From a checkpoint of a small image classifier.
Model: 7.46M parameters, 40-pixel images, arch convnext, activation star_relu, patch size [2, 2], depths [3, 3, 3].
Training: batches of 512, held-out accuracy 95%.
Data: trained on retinal OCT scans (Kermany 2017), 98430 training examples, 53.6 epochs.
Rows from block 5 of a small image classifier, named by matrix and row number. Rows with one number belong to one neuron. Each number is 128 + 32 x the weight over its row's rms, rounded and kept within 0 to 255. All counts start at 0.
Before each neuron's rows are labels from the 100 images, of 14848, where the neuron reaches its highest value: "colour at peak" is the nearest of a few named colours to the mean colour under the peak; "top examples" is what is common among them. Only what is clearly more common there than usual is listed. The data: retinal OCT scans (Kermany 2017). In brackets: how many of the 100.
# fc1: MLP up (model.blocks.5.mlp.fc1.weight, 1152x192), inputs 0-95
# fc2: MLP down (model.blocks.5.mlp.fc2.weight, 192x1152, transposed), outputs 0-95

colour at peak: white (39)
top examples: finding: drusen (38)
fc1.201 [179 156 161 119 135 125 147  95 138  91  86 119 121 126 108  61  77 134 105 160  84 106 100 201 124  97 161 118 120  90 109  17 121  54 149 171 114 125 134  91 120 115 159 135 153 119 141 178 155 233 173  88  68 115 152 168  87 171 181  99 135 141 104 153 190 157 117 129 108  99 147 107 101 131  98 122 139  97  66 179 142 137 133 183 122  88 166 128 103  93 151 169 158  51 134 132]
fc2.201 [122  96  96  88 162  72 141 174 113 133 137 133 159 135 183 108 151 138  97 186 140  97 120 124 148  80  66 105 118  64 122 182 100 113 154 116 171 135 125 103 120 138 141 125 157  86 124 115  90 141 118 105 111 115  84  78 132 163  69 205 176 126 128 133  99 106 125 193  84  46 119  97  94  95 130 144 142 160 143 120 168 169 114 143 158 127 156 134 137 152 126 117 126  96 170 135]

colour at peak: grey (61)
top examples: finding: choroidal neovascularization (95)
fc1.322 [100 131 102 192 141 126 158 129  99 113  98 155  58 169 106 108 139 194 101 127 118 100 118 144 149 117 184 131 113 144 134 145 131 124 109  63 147 172 107  98 159 109 109 106 162 132 138 174 124 148 129 151 104 191  72 166 182 107  98 174  53 155 122 115 126 124 137 119 165 181 117 153 140 154 118 155 129 128 117 168  90  90 169  87  77  92 146 104  99 111 136 101 150 157 141  84]
fc2.322 [ 85 107  90 137  97  94 155 167 150 153 120 149 171 117 150 153 141 117 153 122 108 119 141 133  74 138 120 157 179 116 118 140 151 132 123 102  96 151 127 157 178 137 148 105  66  91 162 166 151  81 145 177 162  98 194 169  99 149  92 115 136 128 175  96  91 125 130 109 133 152 106  83 176 148 159 115  90 114 162 100  74 121 106  83 169 162 158 138 133 143 123 105 134  74 163 127]

colour at peak: grey (82)
top examples: finding: drusen (68)
fc1.606 [136 142 172 123  91 110 133  93 111 140 170 193 133  86 126 135 105  96 121 101 107 100  86 194 114 121 145 128 149 117 140 143 148 121 119 118 164  96 106 195 151 101 126 161  78 131 125 150 144 205 118 150 126 126 167 134 110  66 124  76 137 159 178 148 161  97 135  89 130  98 149 146 180 144 132 141 131 101 174  89 118  99 126 137 114  38 151 125  92  74 117 124 196  50 127 147]
fc2.606 [119 209 103 172 174 128 137 112 122 147 152 123 140 191 132 117  78 124 115 162 156 123 152 163  72 137 153 112  69 137  80 176 163  84 187 139 192 127 163 132 156 153 113 140 118 156 142 126 150 107 104  77 148 146 132 118 127  90 208 163 174  51 141 134  73 136 156  90 138  97 132 144 110 162  79 135 145 139 125 114 146  91 177 156 147 149  83  99 176 125 110 147 130  68 108 101]

colour at peak: white (43)
top examples: finding: normal (96)
fc1.247 [138 142 119 137  82 111 126 149 177 108  85 190  96 121 119 124 125 102 115 104 155 170 117 158 163  96  97  83 183 165 115  87 142 107  93 153 106 138 151 134 176 127 120 175 119 145  90 152 148  72 113 133 123 100 107 103 173 168  93 118 118  91  49 107 122 155 136 133 164 130  92 137 139 144 162 132 151 114 107 158 130 105 204 117 160 145 119 114  60 178 177  96 134  86 146 143]
fc2.247 [104 122  18  58 126 114  84 210 134 143 144 141 161 119 101 146 135 145 122 103 113 112 138  93 116 137  95  82 184 142 152 159 116  82 183  94  73 120 120 151 137 135 186  92 149 147  86 195 125 109 121 144  83 221 117 124 164 164  92 139 169 117 123 119 143 150 140 182 142 114 133  67 122  82  93 125  96 112 135 144 135 150 138 158 115 133 154  88 115 151 124 105 137 121 140 134]

colour at peak: grey (74)
top examples: finding: choroidal neovascularization (65); finding: drusen (35)
fc1.384 [154 148 113 113 168 106  84 119  89 127 103 111 109 102 110 178 242 112 206 106 180 154 154 100 137 142 128  91 140 132  98 163 105  26  88 189 147 153 125 149 141 150 122 152 125 164 205 133  94 148  96 192 140 146  48  79 145  77 128 117 136 137 120  99 133 129  80 114 164 126 172 115 131  62 147 122  83  64  90 123 141 164 143 108 115 127 136 124 141  89 115  60 186 120 115 165]
fc2.384 [ 39 172 140 161 116 131  88 123 110 154  95 107 124 132 116 193 158 154  69 149  84 103 139 143 132 128 123 125  54 148 132 109  80 132 110 116 138 103 157 113  66 119 103  95 136 171 208 111 114 168  87 139 119  96 182 191 109  96 149 150  93  91 144  89 111 155 146 163 123 120 122 128 133 108 156  90 107 121 173 149  99 139 145 117 149  82 118 214 106 184 178  95 192 104 150 130]

colour at peak: grey (59)
top examples: finding: choroidal neovascularization (96)
fc1.596 [117 113 115 127 147 115 148 117  83 133 180 147 137 143 167 113 102 164  91  78  99 128 198 141 121  75  90 134 175 169 170 103 192 103 174  99 136 115 171 127 136 166 141  12 122 140  91 137 153  93 175 124 181 102 129 115 128 152 148 144  99 104  86  92 186  85 110 166 124 140 157 152 105 166  96 168 147  90 103  73  83  97 119  97 108 165 133 147  95 131  83 172  55  91 179 106]
fc2.596 [141 138  94  78 197  87 137 116 145 129 141 182 114 119 153 155 120 116 164  98 109  99 135 132 109  91  75 145  85  58 100 140 115 133  73 132 137 151 102 164 136  68 193 118 140  83 136 110  75 104 125 121 150 123 119 110 185  98 140 135 139 147  88 100 137 161 158 139 187 115 132 146 176 148 172 132 138  89 129 113  63  94 102 109 141 184  78 101  59 155  71 129  96  99 103 122]