python train.py --arch="convnext" --model="image classifier" --dataset="retinal OCT scans (Kermany 2017)" --train_examples=98430 --image_size=40 --crop_scale_min=0.7 --horizontal_flip=true --translate=0.06 --color_jitter=0.1 --targets=["finding"] --num_classes=4 --isotropic=false --norm="layernorm" --activation="star_relu" --mlp_ratio=6 --inner_norm=false --patch_size=[2, 2] --depths=[3, 3, 3] --widths=[96, 192, 384] --kernel_size=7 --mixing="cutmix" --label_smoothing=0.1 --loss="cross_entropy" --init="torch_default" --residual_init="none" --optimizer="muon" --muon_scale="original" --lr=0.035 --momentum=0.95 --nesterov=true --orthogonalizer="newton_schulz_5" --adamw_lr_other_params=0.00084 --steps=10300 --batch_size=512 --epochs=53.6 --lr_schedule="cosine" --final_lr_fraction=0 --warmup_steps=300 --weight_decay=0.006 --adamw_weight_decay_other_params=0.01
Rows from block 5 of a small image classifier, named by matrix and row number. Rows with one number belong to one neuron. Each number is 128 + 24 x the weight over its row's rms, rounded and kept within 0 to 255. All counts start at 0. Numbers have three digits each.
Before each neuron's rows are labels from the 100 images, of 14848, where the neuron reaches its highest value: "responds to" is what is common among them; "patch colour" is the nearest of a few named colours to the mean colour under the peak. Only what is clearly more common there than usual is listed. The data: retinal OCT scans (Kermany 2017).
# fc1: MLP up (model.blocks.5.mlp.fc1.weight, 1152x192), inputs 0-95
# fc2: MLP down (model.blocks.5.mlp.fc2.weight, 192x1152, transposed), outputs 0-95

responds to: finding: choroidal neovascularization
patch colour: grey
fc1.533:104108116106140098106158106086128104137151088151118106155125131138138145126124133099125145127108109131164148119142136151112156140085134100112109162137136172125118128145157127133112126121121140128139109084163150123092140088109126107147110113150111125120130126171134064137096138087160137097
fc2.533:103121083114154164142129160126068121140150067107130155114118133135153131106157120114093143123120110094192151131141148132153143101101118125159109142110150107096138130116117126122095122121158148145078141121124162158117109114147146141147131145103087120142115112132134115123101132115132083175

responds to: finding: diabetic macular edema
patch colour: grey
fc1.465:105138131138154134114119129093114137143110120115144114150160121137104146138088118168105137125140158161150126112154091180077108134094141150153101104142128131154119142100134139129098140097135159141139136127142146124119155132107095115105114132133133130080107079106144158157159130148156118131
fc2.465:124069164128111128140098161131112145144135159135158119105111125132092116140112116151130067111141120130108130193090147177108128109105080120121104111134088114154128132120134148153102102137166147136121108144105126098091128120116126148127124129148145129156099099127160110125163118113124123091

responds to: finding: choroidal neovascularization
patch colour: grey
fc1.111:098089153126123129164066107115132101089094115110137143146129145092129114165122165076133127139130141104136106134101119104115161100127157129157114149126145131105141135121161135118173136150180104137172117115153119149135114129128127143097135123058129133121143126089137115112115127172155124113
fc2.111:153113132138123144085104154139135124117089119146139094145140113108173167145084137119148121156123096129136186113154091105105171131116125137149105121112165131099158135157102111156157093119123128133116118125168117122120123119084073118151158100163130088112100144160127134110105153104147093130

responds to: finding: choroidal neovascularization; finding: drusen
patch colour: grey
fc1.305:122128107141107152141120078132137105114142104105172140149141175140144138160113163121152154112121154112148132136134166119158105106120111102106141079113170138108136133127120118103099137157135150131139100133139109140079087140145103172106189139136144070121112097093183125114139154088113166136
fc2.305:121120132135148169097163152112095160101158121153141139116118149099136166104115143178101139124129108119098070129092127109155104121185115117150108132109164140071123148112122171139141116095164128103116108154129123088133170122120153104127163152091146128147134154089079128110126089148110146115

responds to: finding: drusen; finding: diabetic macular edema
patch colour: grey
fc1.63:120139115101127137133112115112129126093126093157100106107115079151113123135102096116133121108106138191131096126159139125127117107137086134152112141137163197120115140075139148138147139127130119123157156134151114082136148123134124164098120091150091152137108133110170119132073155158122107110
fc2.63:106137177118117148114076149118122146110115097096114173096118136110117074177141109088138158098114086106146110143151123087128100091157088187079136077077121112133144072122151171134111126131136142124142151121106158128170133107138107104108149104109134128103150117141145147108163142167117146167

responds to: finding: drusen
patch colour: grey
fc1.557:106100107152124109139115072119149119141101165100141129133119124133133138138175095096129093072098131102093091119144147152118127166155091141111130155138067105131139120124158111112137137155150145155091137149146129155141140136072127112100148115128172114160118109091122139145112116189132140131
fc2.557:124101125137108136156139133108144109105123098122125100160149160126159113119136078124152151085140123112187186146077127138131168118119127104117135105155126177094153139141110169104129108133119088139136132134150165115142081132125101130123147153172102111132091135127140135116117134154068148113

responds to: finding: drusen
patch colour: grey
fc1.204:170129146124109120133155119134096078139096118120123118156096177145092137150132078062125144128141149107137121115142132173127134150124126159158161143119139101126157101149174065113120158188149106145143121170148127126147106142117127105071124110156143078158115087084109151094149101184146138118
fc2.204:150097114126124118098129169159118088162128111149147114108162139115126140100153111112134116098138098157154126118088171100130121128095082140158106097151130116155113109145113150113150128104123113102108122125137151145124139100156100169119136131124160140149140101111126117124152107163116188087

responds to: finding: choroidal neovascularization
patch colour: grey
fc1.273:165126148161134115130178142125118144108127114118149144151098106123116119189144102127131095141084133134143136139110119130152072130142100153102138130120143170127131104145123104114122082118119182129178112103166124149154076125162125139128097100150118101122107068169132142107177100141116142083
fc2.273:099132139117120107107140099113147091100110102161122103152119127139110165121105107143137185162102147096128109127117099128136129115169127085165131113080085127093126143133098092130112151114182114161125124128112134104136107124146159147149118134106109132097098185130132112166143144158128135085

responds to: finding: diabetic macular edema
patch colour: grey
fc1.317:152142082132121118130112161141139156156111137118117130167126109126099128155117081146156164121147127155141091118119156115078125129128084212161093148140113127145151168125142153165092126131133118120121172164115150142148127120106131149081125123124137135082140107147127153139152166154105142109
fc2.317:172109168115110121128087132132130126100125129119131155134086114084113150108127093166099140108168141133083157131122144130130133129162131128118148137140133107126108109182112137126112120122114103114137109127108142100190155178144097112163129109093113138133136079099144122134123135129103114115

responds to: finding: choroidal neovascularization
patch colour: grey
fc1.475:141088132123125131091101106092152094125161105092082134090106148152094130105101143117123146113155143176124132157112127155105123121121120129129121187120147179127141136118132123117112110107141118112129140111154176176118123107121112098109135118124092120089156140139155080067132084081151134091
fc2.475:116165136132145109110142107112118106136134092125102133177094146132126142076164131172111125130114168087139134124149141125125162093121144129102110113119127158100162145140140145200131100126110125136110099120132143129095132110162168140118136115133146092125127145131164153160103136117169131171

responds to: finding: choroidal neovascularization
patch colour: grey
fc1.388:102136115148116150107161159128130133116105144153100107111152122093111098150140144102131163162143093151089077143132130133124133131155120156126153138114145138126146098128109136132086084096142125107149123131112166100140057158176161131099142119164104116122124144106127074129161116111141107097
fc2.388:115122109155151110168114138151100108130145089170110103152138135140130170096134094139124094159128134145135129156158147123164110093116161092146125118144121086098092176117117124157119114115159107125121143157179157132116203130123163171100093131114125123123174110147127084102125128138133129126

responds to: finding: choroidal neovascularization
patch colour: grey
fc1.485:135084143130108108131184091133124083118140106144145154125120114154144115191125144128138176131111103138140129153138165132137119118095172106077134132152128141107097103153128146140094106112129164103113070099162073120151140119165122138106142140119092107100142104170171086103104104079125143112
fc2.485:107176107108152135116153111140151125110147121128159107157087137156133152148094140159120122115114132086118097149097107143144133134125108122149098168128159138084087104140136108155119143077140140108084094113140111115122193145108169107137151129137094136163120157126113122080109150138143133082

responds to: finding: drusen
patch colour: grey
fc1.210:147126138152119099132067136117146131134144113134121141149139118136087096103172100105142165105153167130162117144088102114144117118143118158110100136121122117156125148076122120141051116108121138114131138088097125140127174121142146099083157071134143137105117108148148106114166149122109145108
fc2.210:179133132111140116101108104139145120122128103098093130124091138144163135115120117142077133148142127062088129136136145127106109111145115150148157125086121119111158146125090109095110114145142140144121127170142165123153125162155089138097126162132123109159100091128151104129180093145127131121

responds to: finding: diabetic macular edema
patch colour: grey
fc1.407:139138136102098123163124150148110155129141136103115132152124126152123109138094134130156150151138157138129102107167112134150151140150107136122116139137122128134154115153131110113079140124124129103110119147109115152180123147148103107130073136132146113131140148137128137142142148119096171052
fc2.407:123117150115153103138142186094108097147170173161107159107103118145115120153106191151182134106150124143138159140131107159115152116162122129115081096108112123143116070128100107115130155086136132107115111098104115106183132157119140118149131128087118112176140125128142136129120139140121126141

responds to: finding: drusen
patch colour: grey
fc1.505:142142164123084133141138132134118149104119151159134159158148125140164157121119107094144137135096152120115124115161119120130126157130152095090095143111154141103097144123180137181098151138142108148168106128100133115117134189150106112100098173149161116161147163103117124139075115104107117150
fc2.505:135130120122140090172135110138133113182151148144117057114150083134154174107154112177152120130138102183130146075118129152135129159095122140101090151108119079121153115123103160094133129138155135087136123129143148156149143117166120122102134144089125138161084167127096137096194139126146108180

responds to: finding: drusen
patch colour: grey
fc1.119:171134107162123138107103130091106107097133110111148119180124176121126121124161080095108146086129145111135148091103129121121093141141141134152127196097120140137146137083141125130098157120114117132150111119135121129138125099139128101060116088151141138101114138122148122105135096198102160133
fc2.119:162140135119097104096154117173174091130121091149106124106105166132143117111127140136084143157146098112134146153158130163080075146127107113151152112130123135116130121135119121132129124185112152137143132163136163131127123078149130140109158136100124130139130122082139099127133110175089152105

responds to: finding: normal
patch colour: grey
fc1.239:111125135102139113117128120175156099069120111150102102125162109132150116122091093140132174142150117127083134125123094134114100123167109116136105153106156156112117086168150153122138162126139127124126118133150125142144148077085112167095165150141132117118149174110089136132135130165144130140
fc2.239:081117125089137133090133151078099126122151134132144107144130143144125066139122141133084091088138167123094134129166153106137161122105139127113138175113156118119130126120130125142119157136147126109157125160095108150156159145109105167126117134088086110105157111122106099120145161133140149114

responds to: finding: choroidal neovascularization
patch colour: grey
fc1.47:107138107111147102126170151111103133133133151139124156091129110144150117123145093116161132117160115152176113078085130134131123100132118136176114099118117135148093159131130100114090143154168118156148148121127107139114149118132103124119137113156119180086118115133142162175172100114107141132
fc2.47:096122117156170132117111136163147151114137124138091146148149144133150124097155136128108115148144145171115094109139164129172111127120130112160099143139112077158125152144117149121095156103177120066118116162160168114106152155065133123146063173157117143131156109149087121125155125141163100107

responds to: finding: diabetic macular edema
patch colour: grey
fc1.300:098159155136151098103115125129150113167097122142104147109143154092118120125150140138123116144120097156120144158117153124165080100115133120092104137111132086165151119155152120106108142080123158100135144101146163139119106123150101095141093133147112094160112082139140125128183125190155142112
fc2.300:121133130109173154061150130166113097132150116099124168142130110152159122128099114140121154106155103106122128114139092136156156113131153124134094112090086128149133124117116077138151093155139091129110149102147139129113125141174157141153140124078126095105107143136136087145118103122127076139

responds to: finding: diabetic macular edema
patch colour: grey
fc1.584:105153143090130137157130118086117152142126151128176108152162156128138119109133080114186140200103131106148112134148111143141108096119132137125136085165182142108102152109115109160134126164118124089140161147131137145141114114082105133079164144117136108152112125128110117116109130100105106099
fc2.584:088097139169080109185115149137134095150136130096112138103098070156086121145109104115138136134125086148107143142137121159156099164153131168120156118121089142123143102145159114113130100172124129092144074118106109159161148145146139134152177109161140133139130116134140116129124099098156144157

responds to: finding: choroidal neovascularization
patch colour: grey
fc1.713:170120131157120120144155143109117146137119119162121124165183132100102109130173137137140161138128122119110136115157121139141127134130134120086126116167129121113084143118099082146171132124147106094151113139092114150103102152092097119149098159122164141131143174189142084123116117152108137136
fc2.713:115131083103140146130108119102136172126108119167161134155100112123111158072125120138105105148081093095153138147156144152119110154126109173102162151123103124136097144086099128101112172125133149109141108108188143146100128118100131141112086160146139160121097133113120115084140098137157136111

responds to: finding: drusen
patch colour: grey
fc1.381:129124135151091142153152120167150151116133120154136101143137165154125149119147122128094164122117123134143109160162152142131146152112126127125163140104121088114143122139125167102133132071114172099144120134093127107173102121146094140032131123099128099127121160113083133151133100124112121113
fc2.381:102118157186162128106120126126138109143088140135128074099129144132091146132128126110129092137154121135137140134163125149078139182147122083162120145106098162125162053151113114147111141128161130121110121116155091099115155112133145164082104131106148106171136128086176111123148102127121146122

responds to: finding: drusen
patch colour: grey
fc1.367:161134135118128105124165109153151142135107123108125113157154092093114127140100099156121146097117108110119112163142157141138132116153103121160101100151096121103171104108150090127157095161143138143135145119115160169158168150125136145148145092113152141100136094126114114099081083146064151118
fc2.367:092125138119121071150134134152111103080140123133126139095103153123148160075159131129164121171158120117144145173097095078129135081090153125133114133114143087161137139142107174153108102116146128118148140155101142142157134120118134166120105129134135136126110101140178111116093136123073113119

responds to: finding: choroidal neovascularization
patch colour: grey
fc1.350:112093115158125099160087114136141177138125142119138099125159132112127125125152129140095124139117087111150077139094144170100074142124147139089119129166154147132104127106167122150131107154148145137132137152177158156111176147167119149161129102129109122092108156153103102114101113159084110159
fc2.350:110180176176110086133084114146139117092129114120125139134174120113168103095145119130139112122148131132145118162142135133142117087154093107170082090144116132108089162144120144105139067066164151122125149145169132091118184112113106151131072155167167140136146139143091108137134116150136137089

responds to: finding: choroidal neovascularization; finding: drusen
patch colour: grey
fc1.127:101113137154121185159139176124102120112116132160149145117117121106089143122146099158125097111143144124117132090132187115162113159112175139093143155132113102168154136098107131109144125129119153120182079126115127135117142126134125087105119066090152117139141136148145141169122097164129147127
fc2.127:142104135136128133152162116092104088119101155130152113133147137162180147148143132164118147117130124153137151152101113129159091112132127118110115103151128146147190158140136143120105116143122155151110087219140106146116050135125156108118139135129130074128138098090173112122101155131133149117

responds to: finding: diabetic macular edema
patch colour: grey
fc1.750:148164109121121130146165126153160080086127143127095113100111147138146126080116090122160117145112126157133110171111134087105106097115130133158124105119147145138133098106120125158094140107124157117114136128079127137144123145175120171155140154109080161093118101129088090163166172127079159117
fc2.750:140108072168137166146105134084126151166112161128105130133135093119104139160054120154109129145149143130090165126124119097161115124114153143072119101130109084117125103150122149124127108130097162132136120140123173118147161125122111134151146154113135102083182144093154146148138121115099121075

responds to: finding: choroidal neovascularization
patch colour: grey
fc1.588:181141144107129121120104137142122142110108130141144131112144122119126123140131085112132184142129143135150098159136124116118126135082090190153112109121126168131143159128163108177099120133101145114107155114109117104122188168120102131152095115134126120113107131113124107130156151143084125130
fc2.588:121134151128130128116091159156146114113148075150067166127125101137136074152109107147094119125154104129116120145142102104123106097117156118171157146085157122111140165147154135156126096119095139136148112119152094119156119149121078138117131167137096114136133154147133149108146154118139136100

responds to: finding: choroidal neovascularization
patch colour: grey
fc1.658:130147124124153137160126142127160142121170123150125126109130119143119089136097138102081117102132145109116128185102167114088097108145137144155132164113107162147124174103116099140079094147103174136167078119110169135138103137109081099143113150146122110127064088101078089111165126141161142168
fc2.658:117173137134116120086122106117134107132141097130106131095119101101159139156140180140082103120116073133157109134145134152134104133104133105114094152117126102098119103124155087153126140188137110115098119117124132179136122133137132099120129114112130080162161083144114175113143106146134086132

responds to: finding: diabetic macular edema
patch colour: grey
fc1.694:104130099103163118152125144145126149125116165151137088099169147162111115145076109110157135175103128166155159134139118131119091151100120164143146132177152142138111114165095133139110124123129138050103129125104134214089077108132134150128124103085134133099126105136125148115164124152094103115
fc2.694:125130168099171147100117153091159137147092115096126155110170093112113133118108107137154145104142132141120150132118096105161120122128115098123132097147091119122120148148114140150117123134165161127156122144108075103183155137118157108142142126102119104159161149165177182094124092141113153141

responds to: finding: drusen
patch colour: grey
fc1.443:134097118159090107149199140114135152097107093153120091136122125158138113156129109127104145147106139173121104140059140144094119129145131124119152107121139110121131162100116124105096156127163124032162144093090112112120143145090122153085102159127111138116086162116100131116084127120141139130
fc2.443:174147173119149116142105174129127123100124129130133136147100100111149126125140132121066140134143125100155122149153129117117127106101119114116095089131115138131086125142096108119127089125132109115115119187159126139129127078155157131095133117119102145150135099089139128115139152155090160116

responds to: finding: diabetic macular edema
patch colour: grey
fc1.116:114114142105133166116116151102117115112091122088118144118116096117145169121195093131148153123126102109143095106085107167123117107109143110159159093120129167131112151079157094114178157131156148127119123119112125053168105151136148124095166161154110124124103162139096157161082133124122124123
fc2.116:071114131115149135099132124147116142127143081113138132166147112150115081145119157103116121122144143147118142109112107144120151103179135116108109140116141124111118117105136108149161122120110091096157104159117148157133136147134129113164144147182179143158146171126117076076115176098110110130

responds to: finding: choroidal neovascularization
patch colour: grey
fc1.751:143142161095134097161135139122109121156148150141123111148127130133139119120127147144128130171124152094063135130142091072107084091088134089147108177130115198099109122138172095129126138116151098112115088144111140129103113121123105126093159154152153127146121088150130107136135109080122119145
fc2.751:148126155077180135169149133162135120078182103157138108147130151108139142160108110131119155155116106108108119119139101157116110162146101152136134141143127109097164127147131136144129156116140093130139115156121092181126179171111113197091123130113129105137164086113098151112176124096134109123

responds to: finding: drusen
patch colour: grey
fc1.710:103117112178123078161074135116136158149129121159144157121137147149127119117179092167112149161139084140169132134131123133140091106135084140113113164163129126162106137088123124104145105139146108145156114094152122109092180111156139069177144098128109131101130146171133118143120152133105117090
fc2.710:143105094111144142111122142105135103124088142090104123150135127184099134143118164117118099165127099111141100115134151110114164118145129170131124103103072137148111075118147094098110136137174183115140123095130129145148123133138099123107121124147129147093087129076153132106104091168156124163

responds to: finding: diabetic macular edema
patch colour: grey
fc1.642:097121108137121144151108091136103158093086103120110161144132140174144123114156131146162164145126097104165170118162106160135131182130117130148102148149103156133135142104112152146115127117152118104101135101148115077174151107131086145085099110155147112153126121116117142127123115140140136103
fc2.642:128100096153141107109124139124086130085132096099072091133125128148123138144143142123119115102128109103118134161125108132143138123129096139113138097119101159142130122074162106107135126097140150125149055123109136132164152137159133098137161125130155128116103133100124137146099159142155153158

responds to: finding: diabetic macular edema
patch colour: grey
fc1.15:083146108139117158145117118117160119113095145155148073145064139151109140116162108138166135147130123156130093117126118110100146125132120148119137088105146123122146133144131132133154125123128148098128169117103105140213132103100117101060101161128140155130135079061137095157154128091097148115
fc2.15:116162119149124107139131145143128126178087140146104085156154162140110148155140137150077087105151131123116113130107116110153131121110109122131113114108148188140083104116119150120148124140147144145184129109106142132141155106145141127160130132126135116122166125112131135112155101135073135096

responds to: finding: drusen
patch colour: grey
fc1.739:145143137144141111160123119101136113096151120149110137138119090114114124131118108118111173091125152123156131133112183088121144122124109129110135151125134093141155114056097104122075146102101105076178176115114126154130129077129131135075143090113138142109093126141148118113081152172089139104
fc2.739:151138157119101133138135103125127111165119097131138157131114178117160124138137136130079088081168089139126122135126125173113129121132075110136131055110145124107124138143076125133132124174112128142085131157163131148126073101149112149119131143101129119187093105114143148153121090177104139140

responds to: finding: choroidal neovascularization
patch colour: grey
fc1.754:131149160124155073152127145112137134143099102123107110138132133157116114119132109121154128128078120098078157122129131166163103083163138111089076090142158158134105128153119106098148076139131114092128120167140131132130107111109160166140148111118128134123113094145108132163149089119124080151
fc2.754:138119102195142129131105078116155113076129127131110087084094132138129130091159126083139163161106164107172138153139101088154127132114150190093154081115105114127154153141117109160127169103111124111119134126150115141129126153151150133160139162094094107122087130101148137143120136134127130095

responds to: finding: choroidal neovascularization
patch colour: grey
fc1.564:155137142149110160097152136138198112131076174096130131089101125142140106122101154056124141103111109102107116116163122129110141121157102146137101162110118133144117144097099110110105134131133124176139179151144141133150146118074146133113137146136133124085183123130144093160121131146179120111
fc2.564:118130091161151124141172131150129098133081134136111102139132155138096155171142145161111134123129162100154154108131166152120110095154158119158173153131167123157129112119134142144067138116100098124147114092165110116137101090140183134133121133122104133141150131131148120123132134124095094107

responds to: finding: drusen
patch colour: grey
fc1.537:139110130129112087127199117080159155154141141158161138146147114107106099139151125120107136125128165131135134144074151130118121135134140106101131147094136109166103158080106133096095131105124132050141143108116127104114169139117122111038123105129163121103132156110114127116116124108130125100
fc2.537:146135183131162125162092141160120131124123109135129138132134151146176125150151166133114145127141109108121117184144151140094117092136111126124140116128136143107100122111138097142133157146127104114162149157158109137154109118136105156046114089149117112163083065100096125109140109143126157145

responds to: finding: normal
patch colour: grey
fc1.114:144099122102131108157141149164130087096098200149167178143140144092179132144103140083110150104103125144113094150142097143104107130120085140149127107130097121135124116130149107149150137143147130148139112157147167115122149111140112114103163164127150101101113139132128156110124117151092152111
fc2.114:103181119109087113127154092119143110116119136090168169146149145114148137107183100088176126075119119139142125140119104113155091115099154103128135118091128138136123100130136142146109123082134124132125145128126096160165082091099132109115158158116068132127083089135145138141169083138108096121

responds to: finding: drusen
patch colour: grey
fc1.139:131128160177127136152130114130077111126111120148098115129113120079107143130089133141112152110121140090141110142133178135110122128131083160139173136085148105138141063095103071147111148107121105068157129148071126122145129190114144149107117152101149094119161172112093113137122133165127148101
fc2.139:130117122146114115094149163139101119108090124122113132136084158139143124080119171125131118095145076108127100163145126139078128148129142133132132122105068140083111151150118126115165108183116117144134079127145128146155120096126117122127085135155158123143131112116124139114131127117121128113

responds to: finding: drusen
patch colour: grey
fc1.178:084143105117171077162101119133160124153104149122122123110115135106149080136191113164122141105152128138107097144097115137090115137106115137136132160146105096138126132060117113145134127136135089117135086100121123155127190138129182144157149128130124140108088143127113129131072143162133115131
fc2.178:186143143129115140157133143165125123167116138092152138123144123132093129133107142128099126104130119121121129135116133156144145111126137140134098092127106116192123130153084094099136103134131098107088123144086130153150085087135108137120130151131133172132121147157177124153102141079118129155

responds to: finding: choroidal neovascularization
patch colour: grey
fc1.245:130112139139100133166098108133112125137104083150125099093156097107150080136128187145184167131162091117148079082131160136126153155094130103085108141113099104122131088125138126126113086163110140130159103172115132170108135167154121126120151112131119143067169148103143101130144108127105137141
fc2.245:150099101129173099134154153156170159090120133164129106179113114112103109155084138130143119129124165149118151189147099111141172122162118126141086140117125137105122157119157108154131178085149133128116116164167120096153137098106098082112121148113146117114148125155164165091091121105123148116

responds to: finding: diabetic macular edema
patch colour: grey
fc1.277:105169120108129124156132132172123122151107095154107168155171136117120142162136102105175145145120155154126117109138123130138134148098091149132145127113128172142113121108123114133102142103140117132114151134146128115160107134149119161144097134131152102128148146097136122123107124117127116141
fc2.277:157108120108146106084114160139125098139150196164147168106127091107140108116119144072183090083135120162125140162140129131135120116180165129120107113094145150135116135091150103126146143127138136130114115075137093129154110149154109151128137120111127119098093128142107139120108121197156179103

responds to: finding: choroidal neovascularization
patch colour: grey
fc1.459:123107147155123084135124129149110150133123121152104164112148093123118143129141137124156121143149137127139120132162176152100140134057128120121119134149164132169115137108139154119122120147131105164128095103111124164105125106139150136123145134127125131074165132165156095148105123060165151131
fc2.459:167104115124128140162127113119138135109109125179135117137099167103133150134140122192111112146163130103077175144108165088145125147163145122143091185125115072129121130179102087142111141149148141162146119145183115100126138108138148074149113129066129121133161127112131123109054091154150099104

responds to: finding: normal
patch colour: grey
fc1.36:113087175075183140130134136163124119152135127107132102119121130087145174134138141135123138130127107169141127131120115155105130098124107175142148119130108111122111107128129166137118130140129180152129145100141111159151119167090118130096101124151154097116075176116097146122115108103127098147
fc2.36:160146136122109114108172155133140095158100152112100149142073139137147127110157123115125092131131113117151103155104143114105146128120116146134114109162176115093093146111078120136103143131149144147129099123129123110133139126157106137135133142136097102127105131156115114105106146115134130113

responds to: finding: drusen; finding: diabetic macular edema
patch colour: grey
fc1.439:125119105118114138139097113124118095126099136158120128100115137139139135162074128162177137138160101166152158123125126101131155154160098141142152143116108128136129142132127133110073145144125105093169099128145118184134145110202106169080127120099090153121126150110103157157107126148103113082
fc2.439:155117149164099126133122133127136148113055128140143147137167125100110139164132104100119112111157112134135183127123148156121136141158088113144148115125103158130148130136090114143113129082154120121172133117147148117121110127129072109120180117110149165149159192095113127113089120148125130130

responds to: finding: drusen
patch colour: grey
fc1.59:122146113124146145138112120129147113111132111151178129175094071074146149118104111119149108117154168080129144178137131185137145132123117142147122097124099138162126112083138114149129110105088128121121156088171137120123171082116141134175130128119137116095113133095109109139102167127123143081
fc2.59:122109146096130070096090081107141130168099144134134124105139107123116143130176094104100114144140097111102110148135111169123144110095095138145133135139130139151159129093142149146139112150125155139127093130086089108144127157143122148116106147142136158154120137085105144131183155137204126175